From a checkpoint of a small multi-label image tagger.
Model: num experts 16, width 256.
Data: 50862 training examples, 24.9 epochs.
Rows from expert 0 of block 5, named by matrix and row number. Rows with one number belong to one neuron. Each number is 128 + 32 x the weight over its row's rms, rounded and kept within 0 to 255. All counts start at 0. After the name is the row's rms in percent of the matrix's.
# gate: expert gate (model.blocks.5.mlp.gate, 16x64x256), inputs 172-255
# up: expert up (model.blocks.5.mlp.up, 16x64x256), inputs 172-255
# down: expert down (model.blocks.5.mlp.down, 16x256x64, transposed), outputs 172-255
gate.27 110 [128  93  89  92  78 138 143 162 123 138 156 101 109 107 141 167 139 154 110 173 132 128 138 100  73 156 108 124 137 143 124 110 127 127  93 130 132  83 146 166 106  96 156  85 115 124 104 123 141 117 127  92  87 119  68 183   0 109 181 247 128 150 117 128 118  91 117 106 101 154 144  59 128  74 226 214  83 133  96  98  97 143 162  70]
gate.28 096 [119 112 103 115  95 122 135 116 114 155 124 140  75 122 151 125 126 117 118  95 111 134 156  68 122 129 101 123 106 142  84 148 113 119 114 155 115 105 150 156 154 124 118  96 164  18 185  93 176 145 127 124 137 115 120 120 110 151 176 103  63 128  72 146  80  93  83 102 165 157 131 169 126 160 128 157 144 117 127 124  92  94 118 145]
gate.29 100 [113 118  91 122 150 152  64 145 145 119 127  83 137 239 110 117 163 147  93 156 151 137 183  98 123 178  95 153 124 122  98 123  97 145 142 129 130 136 117 112 148  74 125 193  91 124  82 134 117 102  93 110 157  72 116 106 111 156 142 155 148  95 119 132 160 104 150 101 107 144 153 103 129 144 179  85 183 115  80 156 111 150 121 180]
gate.30 097 [112 113 123 171 187 103 113 148 125  81 145 146 191 157 148 105 117 138 142 147 140 143 115  75  98 132  83 104 112 153 117  89 123 124 145 120 139  66 160 129 105 108 185 105 103  85 139 124 159 129  73  61 142 115  90 177  58 170 103 159 118 113 116 131 158 106 188 171 143 137 117 112 114 109 159 104 101 103 129  71 150 182 138 139]
gate.31 091 [151  64 152 151 137 135 116 165 168 149  78 111 131 120 100  97 130 144 108  95 123 105 135 107 162 185  90 127 195 113 148  52 156 116 149 116 163 180 137 102  93 125 168 158  71 145 174 110 110 131 157  87 152 116 122  64 117 110 166  13 111 126 169 134 122 125 120  77  82 107 144 107 243 146  99 185  43 126 139 115 126 177 154  65]
gate.32 099 [114 136 126 155  38 105 121  97 150 173 111  70 147 115 136  99 119 117 189 135 140 118 155 138 163 129 108 117  87 118  95  81 140 128 110 147  95 100 142 108 107 111 171  47 141  25 105 141 116 112  87 131 114 146 149  97 140 112 100 137 115 128  82 129  97 122 102 110 115  83 159  84 109 132 125 149  62 190 134  77 136  43 164 209]
gate.33 105 [166 122 157 124 148 110 149 127  96 122 134 110  88 154 141 153 144 112 166 154 129 103 108  88 115 140  92 140  62 128 121 139 177 117 131 142 134 146 110  88 148  79 100  83 144 108  50 131 146 135 146 137 134  82 119 168  91 110 126 125 155 206 164 136 118 150 125 108 156 109 130 118  95 112 211 105 107  99  86 119 122 101 135 127]
gate.34 095 [ 58 137  96 112 118 126 153  99 153 130 133 136 163 111  92 158 142 125  99 179 125 114  95 130 137 168 121 119 215 117 162  99  95 145 134 131 108 107 147 147 152  91 115 101 158 121 158 147 101 130 143 120 130 131 182 190  37 127  98 199 171 150 155 151 214 128 129 131 165 134 103  90 130 141 165 102 134 107 125 142 176 116 115 116]
gate.35 095 [135  94 119 136 107  88 139  97 134 150  99  93 106 142 177 109 135  93 122 150 138 119  88 141  56 169 161 109  66  66 128 104 165 142 123 130 144 137 131 138  84 104 104 121 164 154  82 125 158 124 144 165 120 148 154 143 123 110 126 145 159 147 155 122  71 138  66  84  82 179 123 160  49  75 188 154  70 152 156 110 100 101 118 123]
gate.36 098 [125  95 121 158 121 111 113  96 123 116 148 157 124 132  48  68 120 156 132 123  87 167  63 134 155 119 159 133  38 127 158 110 138 118 180 139 131 147 110 105 146 140 187   9 166 116 199 127  15 100 164 102 159 151  93 107 138 135 107 164  90 149 123 132 144 127 151 127 106  85  71 127 161 158 107 134 136 145 102 111  46 117 135 156]
gate.37 095 [204 124  88 137 131 101 143 145 146 141  92 127 161 111 105 101 173 175 173 204 150 136 180  98  78 162 134 106 199 152 174 139  91 124  90 102 135 129 116 159 133 122 120 161  65 177 145  72 100 110 122 187 124 128 155 147 124  99 165 157 169 109  42 117 178 107 131 118 137 119 114 163 155 114 138 141 107 147 175  73 169 168 127 148]
gate.38 089 [ 77 140 117 122 130 101 130 142 151 104 159 160 147 123  97 154 107 155 171 121 127 197 148 131 140 122 179 112  91  95 114 109  92 130 105 135 115 148 113 109 123  59 168 154 144 125  80  99 101 100 123 136 160  91 139 131 149 124 111 102 163 152 175 131 151 119 150 151 157 110  94 136  42 192  99 178 100  78 131 129 215 125 104  57]
gate.39 092 [160 100 135 124 161  89  74 132 144 101 118 122  92 151 156 108 103 114  75 167 117 185 140 131 111 137 148 138 105 139 125 118 127 109 169 105 122 120 159 194  73 144 111 132  95  75  86 136 174 150 106 175  99 125  44 148  98 142 127  83 138 121  19 108 114 170  94  63 100 120 173 172  95 132  74 100  78 139 117  87 125  98 146 181]
gate.40 101 [146 176  71  85  33 119 126 121 117 145 119 131 129 167 234  94 185 125 159 141 106 108 132 117 132 113  99 129 135 127 157 143 135 135 108 126 104 111 119  96 120  85 174 131 146 139 168 118  80 113 135 123 114 184 145  93 128 168 156 112 123 131 148 125 184 172  67  96 145 167  95 101 110 125 166 129 150 128 173 127 154  94 148  89]
gate.41 106 [135  94 150 110  67 153 154 134 149 115 141 147 108 109 180 153 133  80 154 150 115  97 131 132  85 173 170 138 177 115 137 122  51 114 164 176 135 126 122 137  65  68 112 164 137 173 168  89  88  90 141 132 145 156 190  87 144 123 100  91 123 115 178 121 177 121 112  61  85 106 118 180 206  94 194 108 103 122 147 106 157 130 157  94]
gate.42 106 [178 116 117 121 111  92 104 133 105 131 133 134  89 100 122 141 119 143 128 167 125 152  84 148  91 173  85 142 156 130 163 137 126 126 136 161 133 169 108 114  76 100  69 117 198 110  94 169 177 151 144  74 142 157  84  76 114 129 146 151 159 167 101 137 114 143  80 130  78 137 112 116 109 109 108 195  95 103 149  97 105 132 109 125]
gate.43 096 [101 125 128 108 129 133 103 111 144 133 104 135  88 150  16 120 135 149 137 201 187 158 145 181  81  78 163 130 171 139 155 129 131 149  84 179  89 121 132 164 161 138 150 155 123 106 205  72  77 131 159 150 140 156  82 149 137 136  55 121 102 121 154 133  81 112 134 114 120 108 181 167 133  78 162 162 154 163  99 100 134 122 111 120]
gate.44 109 [172 150 155 136 167 110 128 161 156 126 126 113 120 151  91 161 132 132 112 133 163 110 149 114 136 158 106 118  56  98 171 120  99 105 164 154 114  69 130  91 156 102 152 141 135 158  61 137 110 107 144 121 130  99 164 120 108 165 205 124 126  62  60 146 119 132 159 130 106 153 120 115 133 119 164 140 139  66 128 105 115 182 165 154]
gate.45 112 [ 83 136 101 108 118 159 162  86 110 119 114 156 136 124 101 131 150  95 132 120 145 120  86 146 143 196 137 112 193 152  67 113 148 129  86 124 123 113 128  95 145 201  93 102 138  98 133 133 192 138  90 114 122 129  82 125  89 128 160 141  91 163 110 113 155  95 157 180 116 120 116  67 107 148 118 101 176 149 122 150 115 122 131 112]
gate.46 098 [161 110 105 116  80 116 155 164 121 131 152 111 114  92 147 130 114 155 196 163 179 103  95 120 119 139 131  95 158 141 126 140 113 130 104 138 122 139 141 123 118 137 156 159 106 100 122 156 184 122 109 103  99 107 183 131 128 112 146  87  79 147  89 117 129  96 113  96 166  73 141  76  70 120 150 146 137 133 146  97 132 134 148 106]
gate.47 105 [179 164 126 122 134 108 130 129 126 153 115 163 138 178  60 156 105 141 170 182 132 147 138 118 140 180 120 106 158 139 158 139 119 142 124 163 108 131 128  87 133 170 118  93 161 127 137 116 113 141 156  88 163 149 144 120  96 144  84 108 169 115 141 135 119 157 112 156  89  32 107 176 126 119 154 136 128  73  97 152 133 126 145  84]
gate.48 089 [165 147 102 135  83 126 134  95 100 152 172 173 109 106 133 117  98 144 125 179 113 132 133 142 139  69 122 104 131 105 110 144 125 120 153 126  91 132 123 176 153  36 139  82 114  75 161 104  99 120  91 107  95 164 167 122  92 153 128 143 104 111 199 130 136 153 127 100 176 176 149 147 105 104  86 201 114  83 140  62 138  48 125  98]
gate.49 108 [163  84 138 110 221 102 145 117 132 131 137 153 133  50 136 121 135 130 124 172 161 160 160 124 108 159 147 113 124 127 127 167 161 155 117 162  99 106 128 201 149 217 109 200 128 108 148 128 148  90 128  81 126 189 155 103  71 144 112 107  73 113 129 143 184 126 141 103  95 147 133 180 111 128 153 100 196 117 127 106 139 123 109 146]
gate.50 095 [211 131 159 116  99 101  86 141 143 149 125 154  56  40  98 127 112 111 166 177 192  92 177 151  55 134 118 143 114 111 120 165 180 136  65 165 126 125 107  84 140  30 131 142 122 152 180 119  75 124 140 158 108 166 111  89 139 113 155 116 104  86  92 123 148 126  84 153 126  99 113 163 109 118 117 118  68 179 140 155 172  99 101 164]
gate.51 090 [130 118 150 164 147 170  77 138  90 193  85 144 123 155 184 190 102  96  96 134 178 167 106 108 123  89 122 102 154 157 114 130 152 110 115 119 144  84  98 169  86 180 129 131 136 113 116 145 100 168 127  99 145 101 119 128 111 141 123 140 169 185 109 127 138  65 108 134 177  98 183 123  71  86  95 173 128 152  60  80 100 114 132 143]
gate.52 097 [121 122 135 158 153 147 157  66 161 103 117 129 122 168 115 150 123 168 178 182 158 116 181 142 122 120 155 110 156 112 190  96 156 126 124  98 103 115 115  97 122 123 129 119  77 137  85 144  43 108  93 178  84 147 232 148 125 110 138 183 101 155 229 117 138 163 129 104 156 142 105 121 126 170 200 141 120 139 146 160 130  76 144  83]
gate.53 086 [126  84 112 136 136 109 108 112 105 121 140 113 114 187 106 171 134  96 149 133 118 127 113 127 194 109 181 130  99 144 147 121 133 125 131 128 115 170 126 182 125 112 186  79 113 102 107 100  65 149 108 138 108 172 221 149  86 110 128 114 102  87 108 131 191 123 122  64 110 136 132 120  72 100 110 175 116 181 142 125 136 124 124 139]
up.27 109 [118 144 180 122 211 138 122  94 131  98 147 160 121 143  95  97 102 127 145 115 149 137 137 132 155 164 136 126 115 137 114 117 168 129 144 153 125 138 117 102 110 143  82 145 123 135 167 132 189 141 127 158 178 121 169 114 204 137 141  79 149 108 171 123 145 112 170 101 134 113 113 126  96 165 157  69 237 131 110 130 121  98 135 150]
up.28 104 [ 89 168  66 110 169 137  91 133 132 120 108 124  83 203 132 177 103 147 145  74  76 137 171 103 150 109  84 128  97 113 117 133  67 119 111 136 142 169 146 113 158 114 101  33 104 125  85  94  91 123 200 145 146  98 101 101 165 144 190 161  71 109 113 121  61 112 152  58 128 163 152 121 164 118 110 128 133 122 101 149 117 127 118 198]
up.29 102 [ 85 109  92 122 152 135 109 147 131 147 183 113 108 233  98 141 175 116 107 170 131 160 169  71 135 133  81 131 100 145  52 102 112 124 150 115 167 154 136 130 104  89 137 189 142 149  81 117 134 152  90 128 166  62  96 127 101 152 132 107 154  89 123 140 166 103 144 170 116 114 133 110  82 100 159 100 123 129  71 115 107 136 159 162]
up.30 099 [ 96 119 120  91 195  96 170 145 150 166  88 129  86 128 135 171 115 123 114  99 137 126 111 178 105 104 125 148 183 145 149 146 143 109 111 155 123 178 119 100 134 173 136 187 155 128 152  98  92 131 178 203 131 120 169  92 110 104 144 166 145 221  50 151 166 173  74  78 134 110 166 131 100 116 101  96 166 149  95 174 104 174 119  70]
up.31 092 [144 148  83 109 112 145 146 148  95 119 186 121 143 121 126 199 156 145 123 113 139 174  90 136  88  89 146 107 147  83  79 191 111 124 152 167 123 129  84 186 152  62 153 136 112  83 121 104 193 127 124 121 128 111 166 174 137 147  76 154 134 164 154 128 178 133 111 169 132 147  88 127 127  86 171 121 182 115 146 107 110  81 133 129]
up.32 093 [103 153 128 100 227 133 125 171 112 104 107 104 111 131 139 172 141 159 144 101 161 167 110 107 115 148 123 144 155 118 139 135 147 143 131 118 167 161 113  99 183 137  95 215 151 186 130 133 197 129 125 107 112 180 110 135 140 153 189 118 154 116  98 119 151 110 139 139 140 150  74 131 163 151 207 103 127  78 177 133 129 169 121  85]
up.33 107 [136 119 137 129 135 110  84 105 121 133 121  95  65 139 147 188 131 100 145 131  99  68 108  97 127 125 179 135  60 117 138 126 154 127 144 120 150 103 118 125 130  86 138 113 142 174  26 177  92 116 151 142 134  82 127 135 158 111 165 137 145 159 140 129  43 155 100  84 156 141 107 103 132 132 156 133 110 116 114 138 184 102  97  74]
up.34 097 [199 131 147 145 107  80 104 139 119 134 108 108 107 168 158 165 133 140 147 127 138 188 153 127 148  93 131 155  44 106 128 150 146 150 125 128 153 187 112 137 108 113 146 160 148  32 114 156 130  90 126 111 105 149 122 132 186 150 156  95 121  62  58 100  64 133 133 138 131 128 165 158 154 124  97 120 121 138  90 120 102 132 163 165]
up.35 100 [ 53 170 104 131 100 158 107 147 137 120 116 149 160 135  52 126 121 173 145  93 170 167 103 114 158 119 162 122 161 143  39 137  94 153  78 134 149 143 110  83 187 213 150 124 101 135 119  93 124 150 132  85 157 100 134 109 111 113 138 177 132 150 102 133 145 140 158 170 144 134 146 121 127 154 100 104 205 134  58 142 140 106 107 168]
up.36 102 [113 161  91  89 175 131 174 105 119 129 154 123 110 148 148 123 150 122 124  86 194 129 162  68  95 164 116 156 185 115  84  92 147 118  97 101 102 146 132 131 135 130  50 128 132 160  97 122 138 198  34 144  81 107 185 182 166 153 199  89 169 181  78 122  77 103 116 159 136 113 164 150 103 132 177 129 127 117 164 107 162 109 151 137]
up.37 111 [176 141  92 126 121  89  70 110 142 135  96 143 138 148 115 125 179 190 142 134 143 107 124 100  89 139 115 112 181 138 109 152  57 121  88 104 125 143 114 105 148 133  88 132 127 209 129  99  88 130 138 216 118 112 144 119 138 124 169 117 157 150 104 112 153 145 107 135 111 114 128 159 122 162 134 145 123 141 131  81 119 186 106 195]
up.38 095 [124 121 168  79 126 178 182  82 102 159 114 113 109 182  98 126 152 156 102 132 122 121 131 119  99 148 109 149 109 118  76 145 145 134 126  97 111 117 133 153 166 171  85  76 142  84  99 143 188 133 104  77 141 162  93 160  98 183 138 128 152 101  94 109 165 154 130  89 174 137 164 136 152 122 200  81 172 119  70 103 166  79 127 127]
up.39 097 [162 141 107 111 151 110  94 134 139  92  91  97 110 128 155 213 135 127  79 135 124 159 117 111 119 154 162 134 111 136 109 131 132 112 138 156 126 145 125 134 120 120 145 161 128 110 160 139  84 102  92 147 117 145  44 110 124 154  80  83 130 186 136 121 157 157 186  65  59 157 146 223  90  99 128 151  72 149 126 128 137 162 127 148]
up.40 109 [117 135 166 140 122 112 135 132 126 130 134 164 134 109  99 147 102 118 114 129 130 111 120 158 104 129 168 135  97  89 151 109 123 140 104 115 129 126 120 166 165 195 105  99 127 161  93  90 214 157 135 164 139 144 109 167 110 142 118 114 172  88 149 151  40 146 129 178 144 141 152 168 104 101 114 120 101 153 152 135 105 149 131 140]
up.41 095 [138 131 116 112 134 138 121  74 105 121 134 149 113 135 145 185 122 102 141 144 119 126  73 107  68 110 142 136 129 139 167 157 136 149 147 153 133 168 102 118 159 139  57  73 158 143 116 133 116 174 161 130 182 158 218 119 144 111 129 111 115  86 144 112 176 121 113 189 195 116  98 132 122  42 140  94 126 154 156 129 143  94  95 147]
up.42 103 [184 120  79 147 119  72 103 162 142 150  80 108  75 135  46 183 103 131 153 166  99 121  98  96 119 165 177 116 164  89 142 134 117 130 116 121 127 142  93 117 106 119 128 165  92 102 120 146  90 131 140 118  82 227 132 144 121 177 136 111 178 115 168 125 104 111 110 208 130 163 131  81 121 107 114 174 103 114 187  64 124 147 130 129]
up.43 101 [127 124 138 126 132 138 123 145 126  63  87  69 147 176  68 113 135 105 107 175 122 124 157 148 168 102 154 141 122 121 161 121  57 135 135  95 118  73 125  79 123 127 153 114 103  56  53 113 123 141 113 164  63 113 173 133 117 170 100 190  99  78 105 145  71 176 116 190 181 163 150 156  81 161 111 131  91 102 191 125 120 124 131 119]
up.44 102 [126 129 100 159 156 100 108 179 155 154 143 129 119 122  73 200 135 126 135 124 170 133 155  75 140 161 151 126  85  92 188 157 126 116 165 137 126  78 128 109 162 128 140 146 146 172  70 100 115 126 190 119 112 132 123 139  69 154 189 124 109  87  74 150 120 140 123 153 127 100 132  99 161  97 167 157 155 129 117 106 111 166 158 144]
up.45 105 [161 118  65 156 163 121 105  76 126 141 123 161 132 112 123 192 104 127 124  88 117 136 135 124 104 127 212 117 128  89 133 131 131 102 148 141 125 130 139 153  86 123 109  37 186  80 119 107 108 125 159 102 185 173 151 147 208 136 189 137 149 168 127 130 121 186 147 167 157 124 138 186 114 113 142 123  93 148 123 125 113  98 120  99]
up.46 097 [106 110 106 144 116 140 163 168 149 122 175 130 176  58 178  97 150 154 155  84 186 123 129 133 112 122 121 125 133 155 107 119 136 117 132 122 138 103 136 124  95 141 117 116 114 139 162 149 175 140 112 128  95 118 124 121 180  78 180 102 109 145 125 136  84 147 130 135 137  66 118 160 129 166 142 142 115 149 104 168 109 121 130  85]
up.47 100 [135 167 108 139 110 113 101 156 130 178 135 160 116 156  70 143 101 145 157 171 126 139 100 109 154 126 123 108 189 130 163 136  86 142 175 145 118 140 124 144 136 174 127  86 152 191 148 118 135 153 138 125 147 141  80 106 126 162 116 188 162  97 156 131 146 106 116 193 127  67 132 172 119 120  82 106 154  74 130 152 183 142 150 156]
up.48 092 [ 99 118 133 146  74  76 179 134 131 152 128 106 124 133 199 138  90  68 108 121 104 100  74 132  92 138 155 128 117 103 144 143 104 134 114 145 163 167 116 113 105 105 128 129 171 171 109 126 163 150 154 127 130 109  71 125 179 113 130 183 206  95 159 135 140  79 131 129 112  69 134 184 143 147 127 137  60 121 139 116 148 106 129 204]
up.49 115 [155 119 178 121 244 133 104 142 140 138 129  99 145 128 151 151 130 132 121 156 182 167 143 126 143 131 150 113 177 124 156 160 192 144 128 141 104 125 117 178 139 157  83 157 122 134 159 153 126  83 132  89 107 145 160 119  93 150 100 148  58 133 135 145 171 119 138 151  99 142 146 189 102 143 149 105 145 134 152  97 123 148 108 179]
up.50 099 [113 157 143 166 123 110  85  96 115 148 153  46 126 137 146 128 137 144 108 142 116 137 141 149  81 169 106 165 201 141 109 145 106 137  89 137 125 207 133 182 119 155  96 134  61 108 119 141 193 157 124 104 111  98 131 161 139 109 147  86 146 128 127 127 195 149 117 135  63 132 152 174 147 101 137 117  88 148 134 145 126 130 138 153]
up.51 090 [114 148 109 141 124 122  96 149 162  79 124 167 131 130 149  82 149 131 156 120 116 139  58 151 109  48 170 143 157 113 158 158  83 129 118 153 104 155 151  75 166 131 111 163 133 136 120 114 145  89 156 194  74 124 135  80 109 144  88 138  85 131 155 131 108 117 138 121  80 127 125 139 130 177 130 119 183 113 170 143 144 145 134 106]
up.52 105 [126 131  94  97 115 138  59 173 116 180 126 148 184 118 148 105 113 106  70  69 123 124 105 135 115 139  93 144 143 161 110 166 135 122 117 177 169 140 143 193 112 172  92 136 171 132 191 106 225 149 156  97 176 101  78 137 117 144 134  57 150 109 103 154 154 140 119 143 118 117 156 126  98 126 117  96 157 105 115  93 183 142  93 181]
up.53 088 [ 91 181 105 123 135 125 127 155  97 122 154 140  95 141  47 158 143 151 137 132 102 154 148 171 101 102 161 136  99 129 174 106 117 157 168 134 117 135 111 107 145 141 135 125 100  86  98 147  51 127  98 222 112 153 150 132 141 104 119  93 114  98  86 114 126 126 150  96 181  72 140 114 105 140  90 129 108 147 142 132 155  90 130 112]
down.27 115 [128 150  72 111 142 172 143  50 150 131 148 192  55 119  64  96 147 159 159 122 117  90 136 170 134  87  90 101 177 114 111 139 184 132 154  88 138  90 126 150 154 134 121 130 137 136 111  67 131 150 152 183 179 157 106 119 121 166  98 107 149  92 182  64 155 104 108 126 104 136 104 133 125 126  98 128 171 164  98 148 120 150 143 121]
down.28 100 [144 177 124 147 101 149 148 125 143  90 125 101 138  91 157 127 134 155 107 121 107 201 201  89 111 128  94 147 166  95 182 116 117 173  75 145  98 124 105 146 181 134 144  89 171 101 137 157 106 143 187 133 125 168 115 146  95 128 117 162 155 172  74 127 129 166 144 157 118  95 157 145 129 110 133 186  67 147 110  85  76 149 156 151]
down.29 096 [111 143 169 136 186  69 126 129 207  89 144 108 146 122  91 130 100 133 206 163 117 155 112  95 124 147 119 130 189 186 172 139 199 132  81 147 119  78  93 144 134  53 145 166 171 123 126  92 117 141 144 149 163 185 104 156 120 132 178 111  72 107 156 133 145 162 102  85 162 176  72 132 157 100 163 154 105 121 162  93 146 154 112 149]
down.30 095 [133 189 152 136 152 185 122  88 166  95 127 113  94 167 119 190 108 195 156 110 155 110 122 130 130  99 112 104 127 129 125 127 144  52 183 148 182 145 145  63 134 118 139 181 120 144 122  93 125 111  89 161 125  98 105 158 132 149 148 151  81 141 116  70  52 115 227 136 147 148 124  63 129 115 133 104 159 108 122 133 142 108 112  92]
down.31 096 [ 94 158 138 118 111 114 106 167  85  83  93 105 102 152 144 170 137 175 103 132 109  78  84 108  89 108 169 171 128  97 142 102 101 123 144 109 162 123  84  75 141  60 167 104 191 154  78  96 183  95 144 145  74 127 131 129 121 114 154 191 110 101 117 169 150 179  99 106 156  84 158  67  71 158 140 140 151 118 125 103 104  80 155  74]
down.32 094 [141 168 171 162 111 130  95 150 117 153  85 116 142 110  99 113 169 165  76 180 146 152 113 129 155 167 135 173  80 107 125  79 155 130  86 105 163 163 113 151 114 128 162 189 151 168  65 150 168 123 116 130  96 115 165 116 170 105 108  99 126 156 141 107 100 107 107  80 116 149 146  89  98 147 108 175 166 110 130 143 108 125 161 121]
down.33 099 [105  94 143 121  90  93 141 154 146 105 135  99  84 119 104 105 117 207  62 167 101 113  73 121 111 155 177 111 141 158 142 117 144 118 157 187 106 155  93 103 203 104  89 122 108  80 121 159 184 129 129 121 169 103 174 113  69 112 136 118 137 137 167 108 117 156 156 131 117 149 146 173 143 125 150  45  76  77 144 114 136 106 128 116]
down.34 094 [151 175 123 141 152 134  83 178 155 108  92 113 145 143  81  71 159 120 112 111 163  64 155 112 138 157 111  85 145 137 152 106 118 144 117  83 140  49  87 126 194 150 149 118 114  97 142 137 155 132  99 149 134 147 189 155  82  94 151 156 142 151 148 135  94 143 145 152 114 175 117 109 107 223 132 107 107  94  84 182 112  95 143  55]
down.35 093 [146 123 144 116 146 144 134  77 106 146 131 130 168 109  64 172 158 170 161 153 117 127 136 109 165 127 117 127 164 107 133  98 132  91 123  94 159 134 168 143  93 103 133 156  83 241 116 158 153 124 105 134 138 124 161 147 129 134 131 177 160 129  76 128 195 119 140  74  69 100 129 130 114 144 108 169 125 147 114 136  92 222 132 120]
down.36 101 [120 162 134 132 166 139 138  81 155  80  84 127 187 149 135 138  86 100 105 159 144 184 140 139  84 128 117  99 113 106 120 128 117 113 160 144  74 127  84 169 134 110 124 118 137 157  96 137  95 105 130 144 178 135  70 180  95  94 100 162 121 142 149 109 175 118 136 172 132  91 155 155 103 121  97  74  92  64 102 174 105 114 143 134]
down.37 108 [123  93  99 145 160 157  84 128  97  84 114 116 126 161  97 157 142  87 112 135 131 178 130 113 120 108  78 139 127 129  94 133 143 142  69 104 115 128 156 141 140 123  74  72 137  64 156 132 112 180 185 110  99  97 112  73 145 154 128 136 142 143 112 104  78 122  97 145 108 111 130 178 138 124 123 136 125  70 165 105 157 143 179 107]
down.38 092 [ 71 110 121 156 167 148 107 116 183  97 168 107 115 114 115   0 132 209 159 159 107 113 144 153 172  89 137 146 142 138 142 109 105 116  92 127 149 131 112  96  63 129 136 161  89  96 113 128 124 112 132 101 152  66 136 127 146 105 122 143 119 157 112 141 148 153 127 104 119 139 131  83 100 102 109  38 148 148 122 118 145 139 183 103]
down.39 093 [102 127  80 114 135 135 154 149 172  87 108 121 169 181 109 136 136 111 160 135 148 144 120 110 122 101 172 130 143 175  46 132 155  94 161 143 169 117 105 185 170 122  85 152 130 129 103  98 155 128 121  91 181 121 140  85 142 172 169 109 145 139 150 108 118 165 105 128 156 170 170 162 121 145 137 120 153  82 118 114 102 129  93 172]
down.40 104 [154 127 126 106 132 148  76  48 120 130 106 120 134  93  73 144 140  99  97 112 130 117  78 147 148 105  63 154 182 161 129 159 121 115 105 120  82 114  56  98  95 152 136 152 163 133 141 131 146 141  93 110 180 139 104  48 136 108 128  92 162 144 139  94  66 109 131 150  77  92 122 122 167 107 117 113 154 165 147 137 189 149  93 100]
down.41 107 [145 143 118 142  90 133 154 159 102  82 142 123  99 194 163 128 139 146 115  69 118 137 132 198 206 135  78  76 180 104 130 169 138 131  91 152 146 123 117 107 175 105 144 151 149 103 123 145 170 138 133 173 127 123 142 128 141 130 148 117 130 119 138 104 143  80 143  86 118 135 132 145 110 184  74 119 165 143 126 132  74 162  91 174]
down.42 100 [169 104 134  87 162 127 129 125 168 107  74 126 153 128  71 135 139 124  75 116 162 167 145  57  94 178 139 120 179 148  69 123 101 145  58 169 109 140  70 175 124  98 120 104 152 132 126 143 130 173 138  84 129 139 102 191 111 155  99 175 173 165 118  90 110 122 196 129 122 103 158  92 107  98 138 118 126 128 103 171 138 157 136  66]
down.43 111 [174 118 111 142 124  84 152 112  81 151  99 103 126 125 133 125 167 116 117 131  70 150 122  99 122 110 139 165 105  92 150 110 148 141 172 125 114 149 161 152 154 155 110 105  89  85 147 109 185 121  90 178  88 108 112 128 187 107 151  83 100 137 124 151 114 111  93 118 119 157 121 141 163 112  61  80 164 157 123 155  58 178 106 131]
down.44 098 [ 63 141 108 129  94 119 100 132 194 159 168 173 144 154 101 172  88 157 156 177  81 114 137 150 104 162 177 185 124 156  99 143  91 137 127 164 138 153 136 139 154 131  81 153 115 123  38  87  87 177 137 113 156 143 152 107  86 203  83 116 158 102 128 159 171 100 103  98 139 154 118 103  95  90 161 148 159 166  57  92 132 161 132 163]
down.45 109 [103  92 142 115 130 124 144 142  81 157  75 190  50 114 159 128  47 135 221 151 116  95 115 122 113  82 148 117  97 125 137  76 160 160 191 140 150 135 121 125 106  71 116 112 158 163 140 123 108 115 125 118 129  84 154 132 153 136 139 206 158 137 111 111  95 102 104  78 121 117 118  76 104  88 144 133 145 147 159 139 144 112 164 191]
down.46 101 [104 178 130 176 106 189 176 147 104 146 115 146  90 120 165 156  69 175  90 102 111 123  86 122  65  71 196 146 112  72  73 143  90 135 146 179 176 119 143 152  62 131  88 136 109  99 122 137  88 125 127 112 126 109 154 165 180  95 123  99 136 149  77  97 140 131 119  87 138 134 118 113  94 129 152  76  81 134 147 129 168  77 107 145]
down.47 095 [131 181 114 124 112  61 143 130 130 122 102 188 171 149 134 125 143 137 145 149 175 124 126  98 117 110 120 102 127 112 131 120 124 218 131 187 159 133 132  86  96  59 120  87 157 117 118 165 100 143 152 124 149 156 150 106 132 103 126 133 215  85 173 127 130 116 174 167 190 128 113 108  75  96 112 156 141  83  84  90 159  84 131 121]
down.48 093 [162 106  46 132 167 102  91 146 142  92  87 134 127 153  82 166 182 132  59  79 178 124 145 110 111 108 133  41 141 107 123 139 130 111 110  93 122 124 117 112 166 158  94 134  76 159 131 156 121 155 114 159 125  65  59 134  90 151 145 111 163 190 181 166  91 128 167 136 180 141 135 174 107 168 138 176  80  91  79 107 127 119 111 124]
down.49 107 [131 172 109 141 185 146 125  95 104 136 107 167 127 109 166  93 121 145 117 121 118 196 163 126 114 172 146  78 153 158 109 144 160 164 145 172 152 157  86 160 145 171 134 122 140  73 103 148  41  84 187 140 148 101 132 174 128 116 123 190  82 159 191 177 149 144 205 137  98  88  76 108 127 121 118 118 127 122 105 122 109 178 138 130]
down.50 101 [157 149  91 152 170 155 119  88  79 174 129 106 155 139 121 144 136 200 109 130 191 106 130 107  90 164 182 126 114 157 110 126 166 147 126  97 136  59 127 156 124 163 122 118 170 139  79 138 161 150 127  69 131 146 134 126 112 138 124 127 135 193 120 103 158  85 108  81  89  73 100  80  45 148 109 162 144 109 132 116 144 124 161  84]
down.51 092 [ 95 114  96 119 108 149 110 187 164  76 142 180  56  80  92 171 131 113 174 130  90  97  96  91  90 109 144  77 116 103 146 130  94  93 148 147  72 145 165 182 107 112  54 118 106 106 111 130 163 141 200 160 178 159  91 181 127 200 138 131 144 185 112 171  39  71 117 145 112 156 159 120 107 103 142 177 104  92 133  89 121 157 148  85]
down.52 106 [163  97 142 143 117  98 127  86 133 183 125 139 122 101  70 106 119  90 131  92 119  73 170 158 131  79 109 163 120  53 154 118 111 138  98 142 118 101 155 122 188 114 113 109 179 150 126  91 129  89 169 129 162  91 112  97 121  48 168 114 124 125 115 151 101 109 111 108 158 114 139 119 149  78 102 126 136 118  83 134 122 112 117   1]
down.53 097 [133  80 193 133 139 129 139 151 136 132 137 112 145  68 129 127  77 147 108 153 153 112 125 138 123 226 120 138  85 158 112 118 164 113 193 152 122 143 165 128 104 190 124 149 126 198 137 163 171 142 125 165 146 172 125 178 144  92 148 143 142 119 108 116 121  97 148 133 142 134 128 135 117  83 125 113  61 102 141 102  99 128 123 159]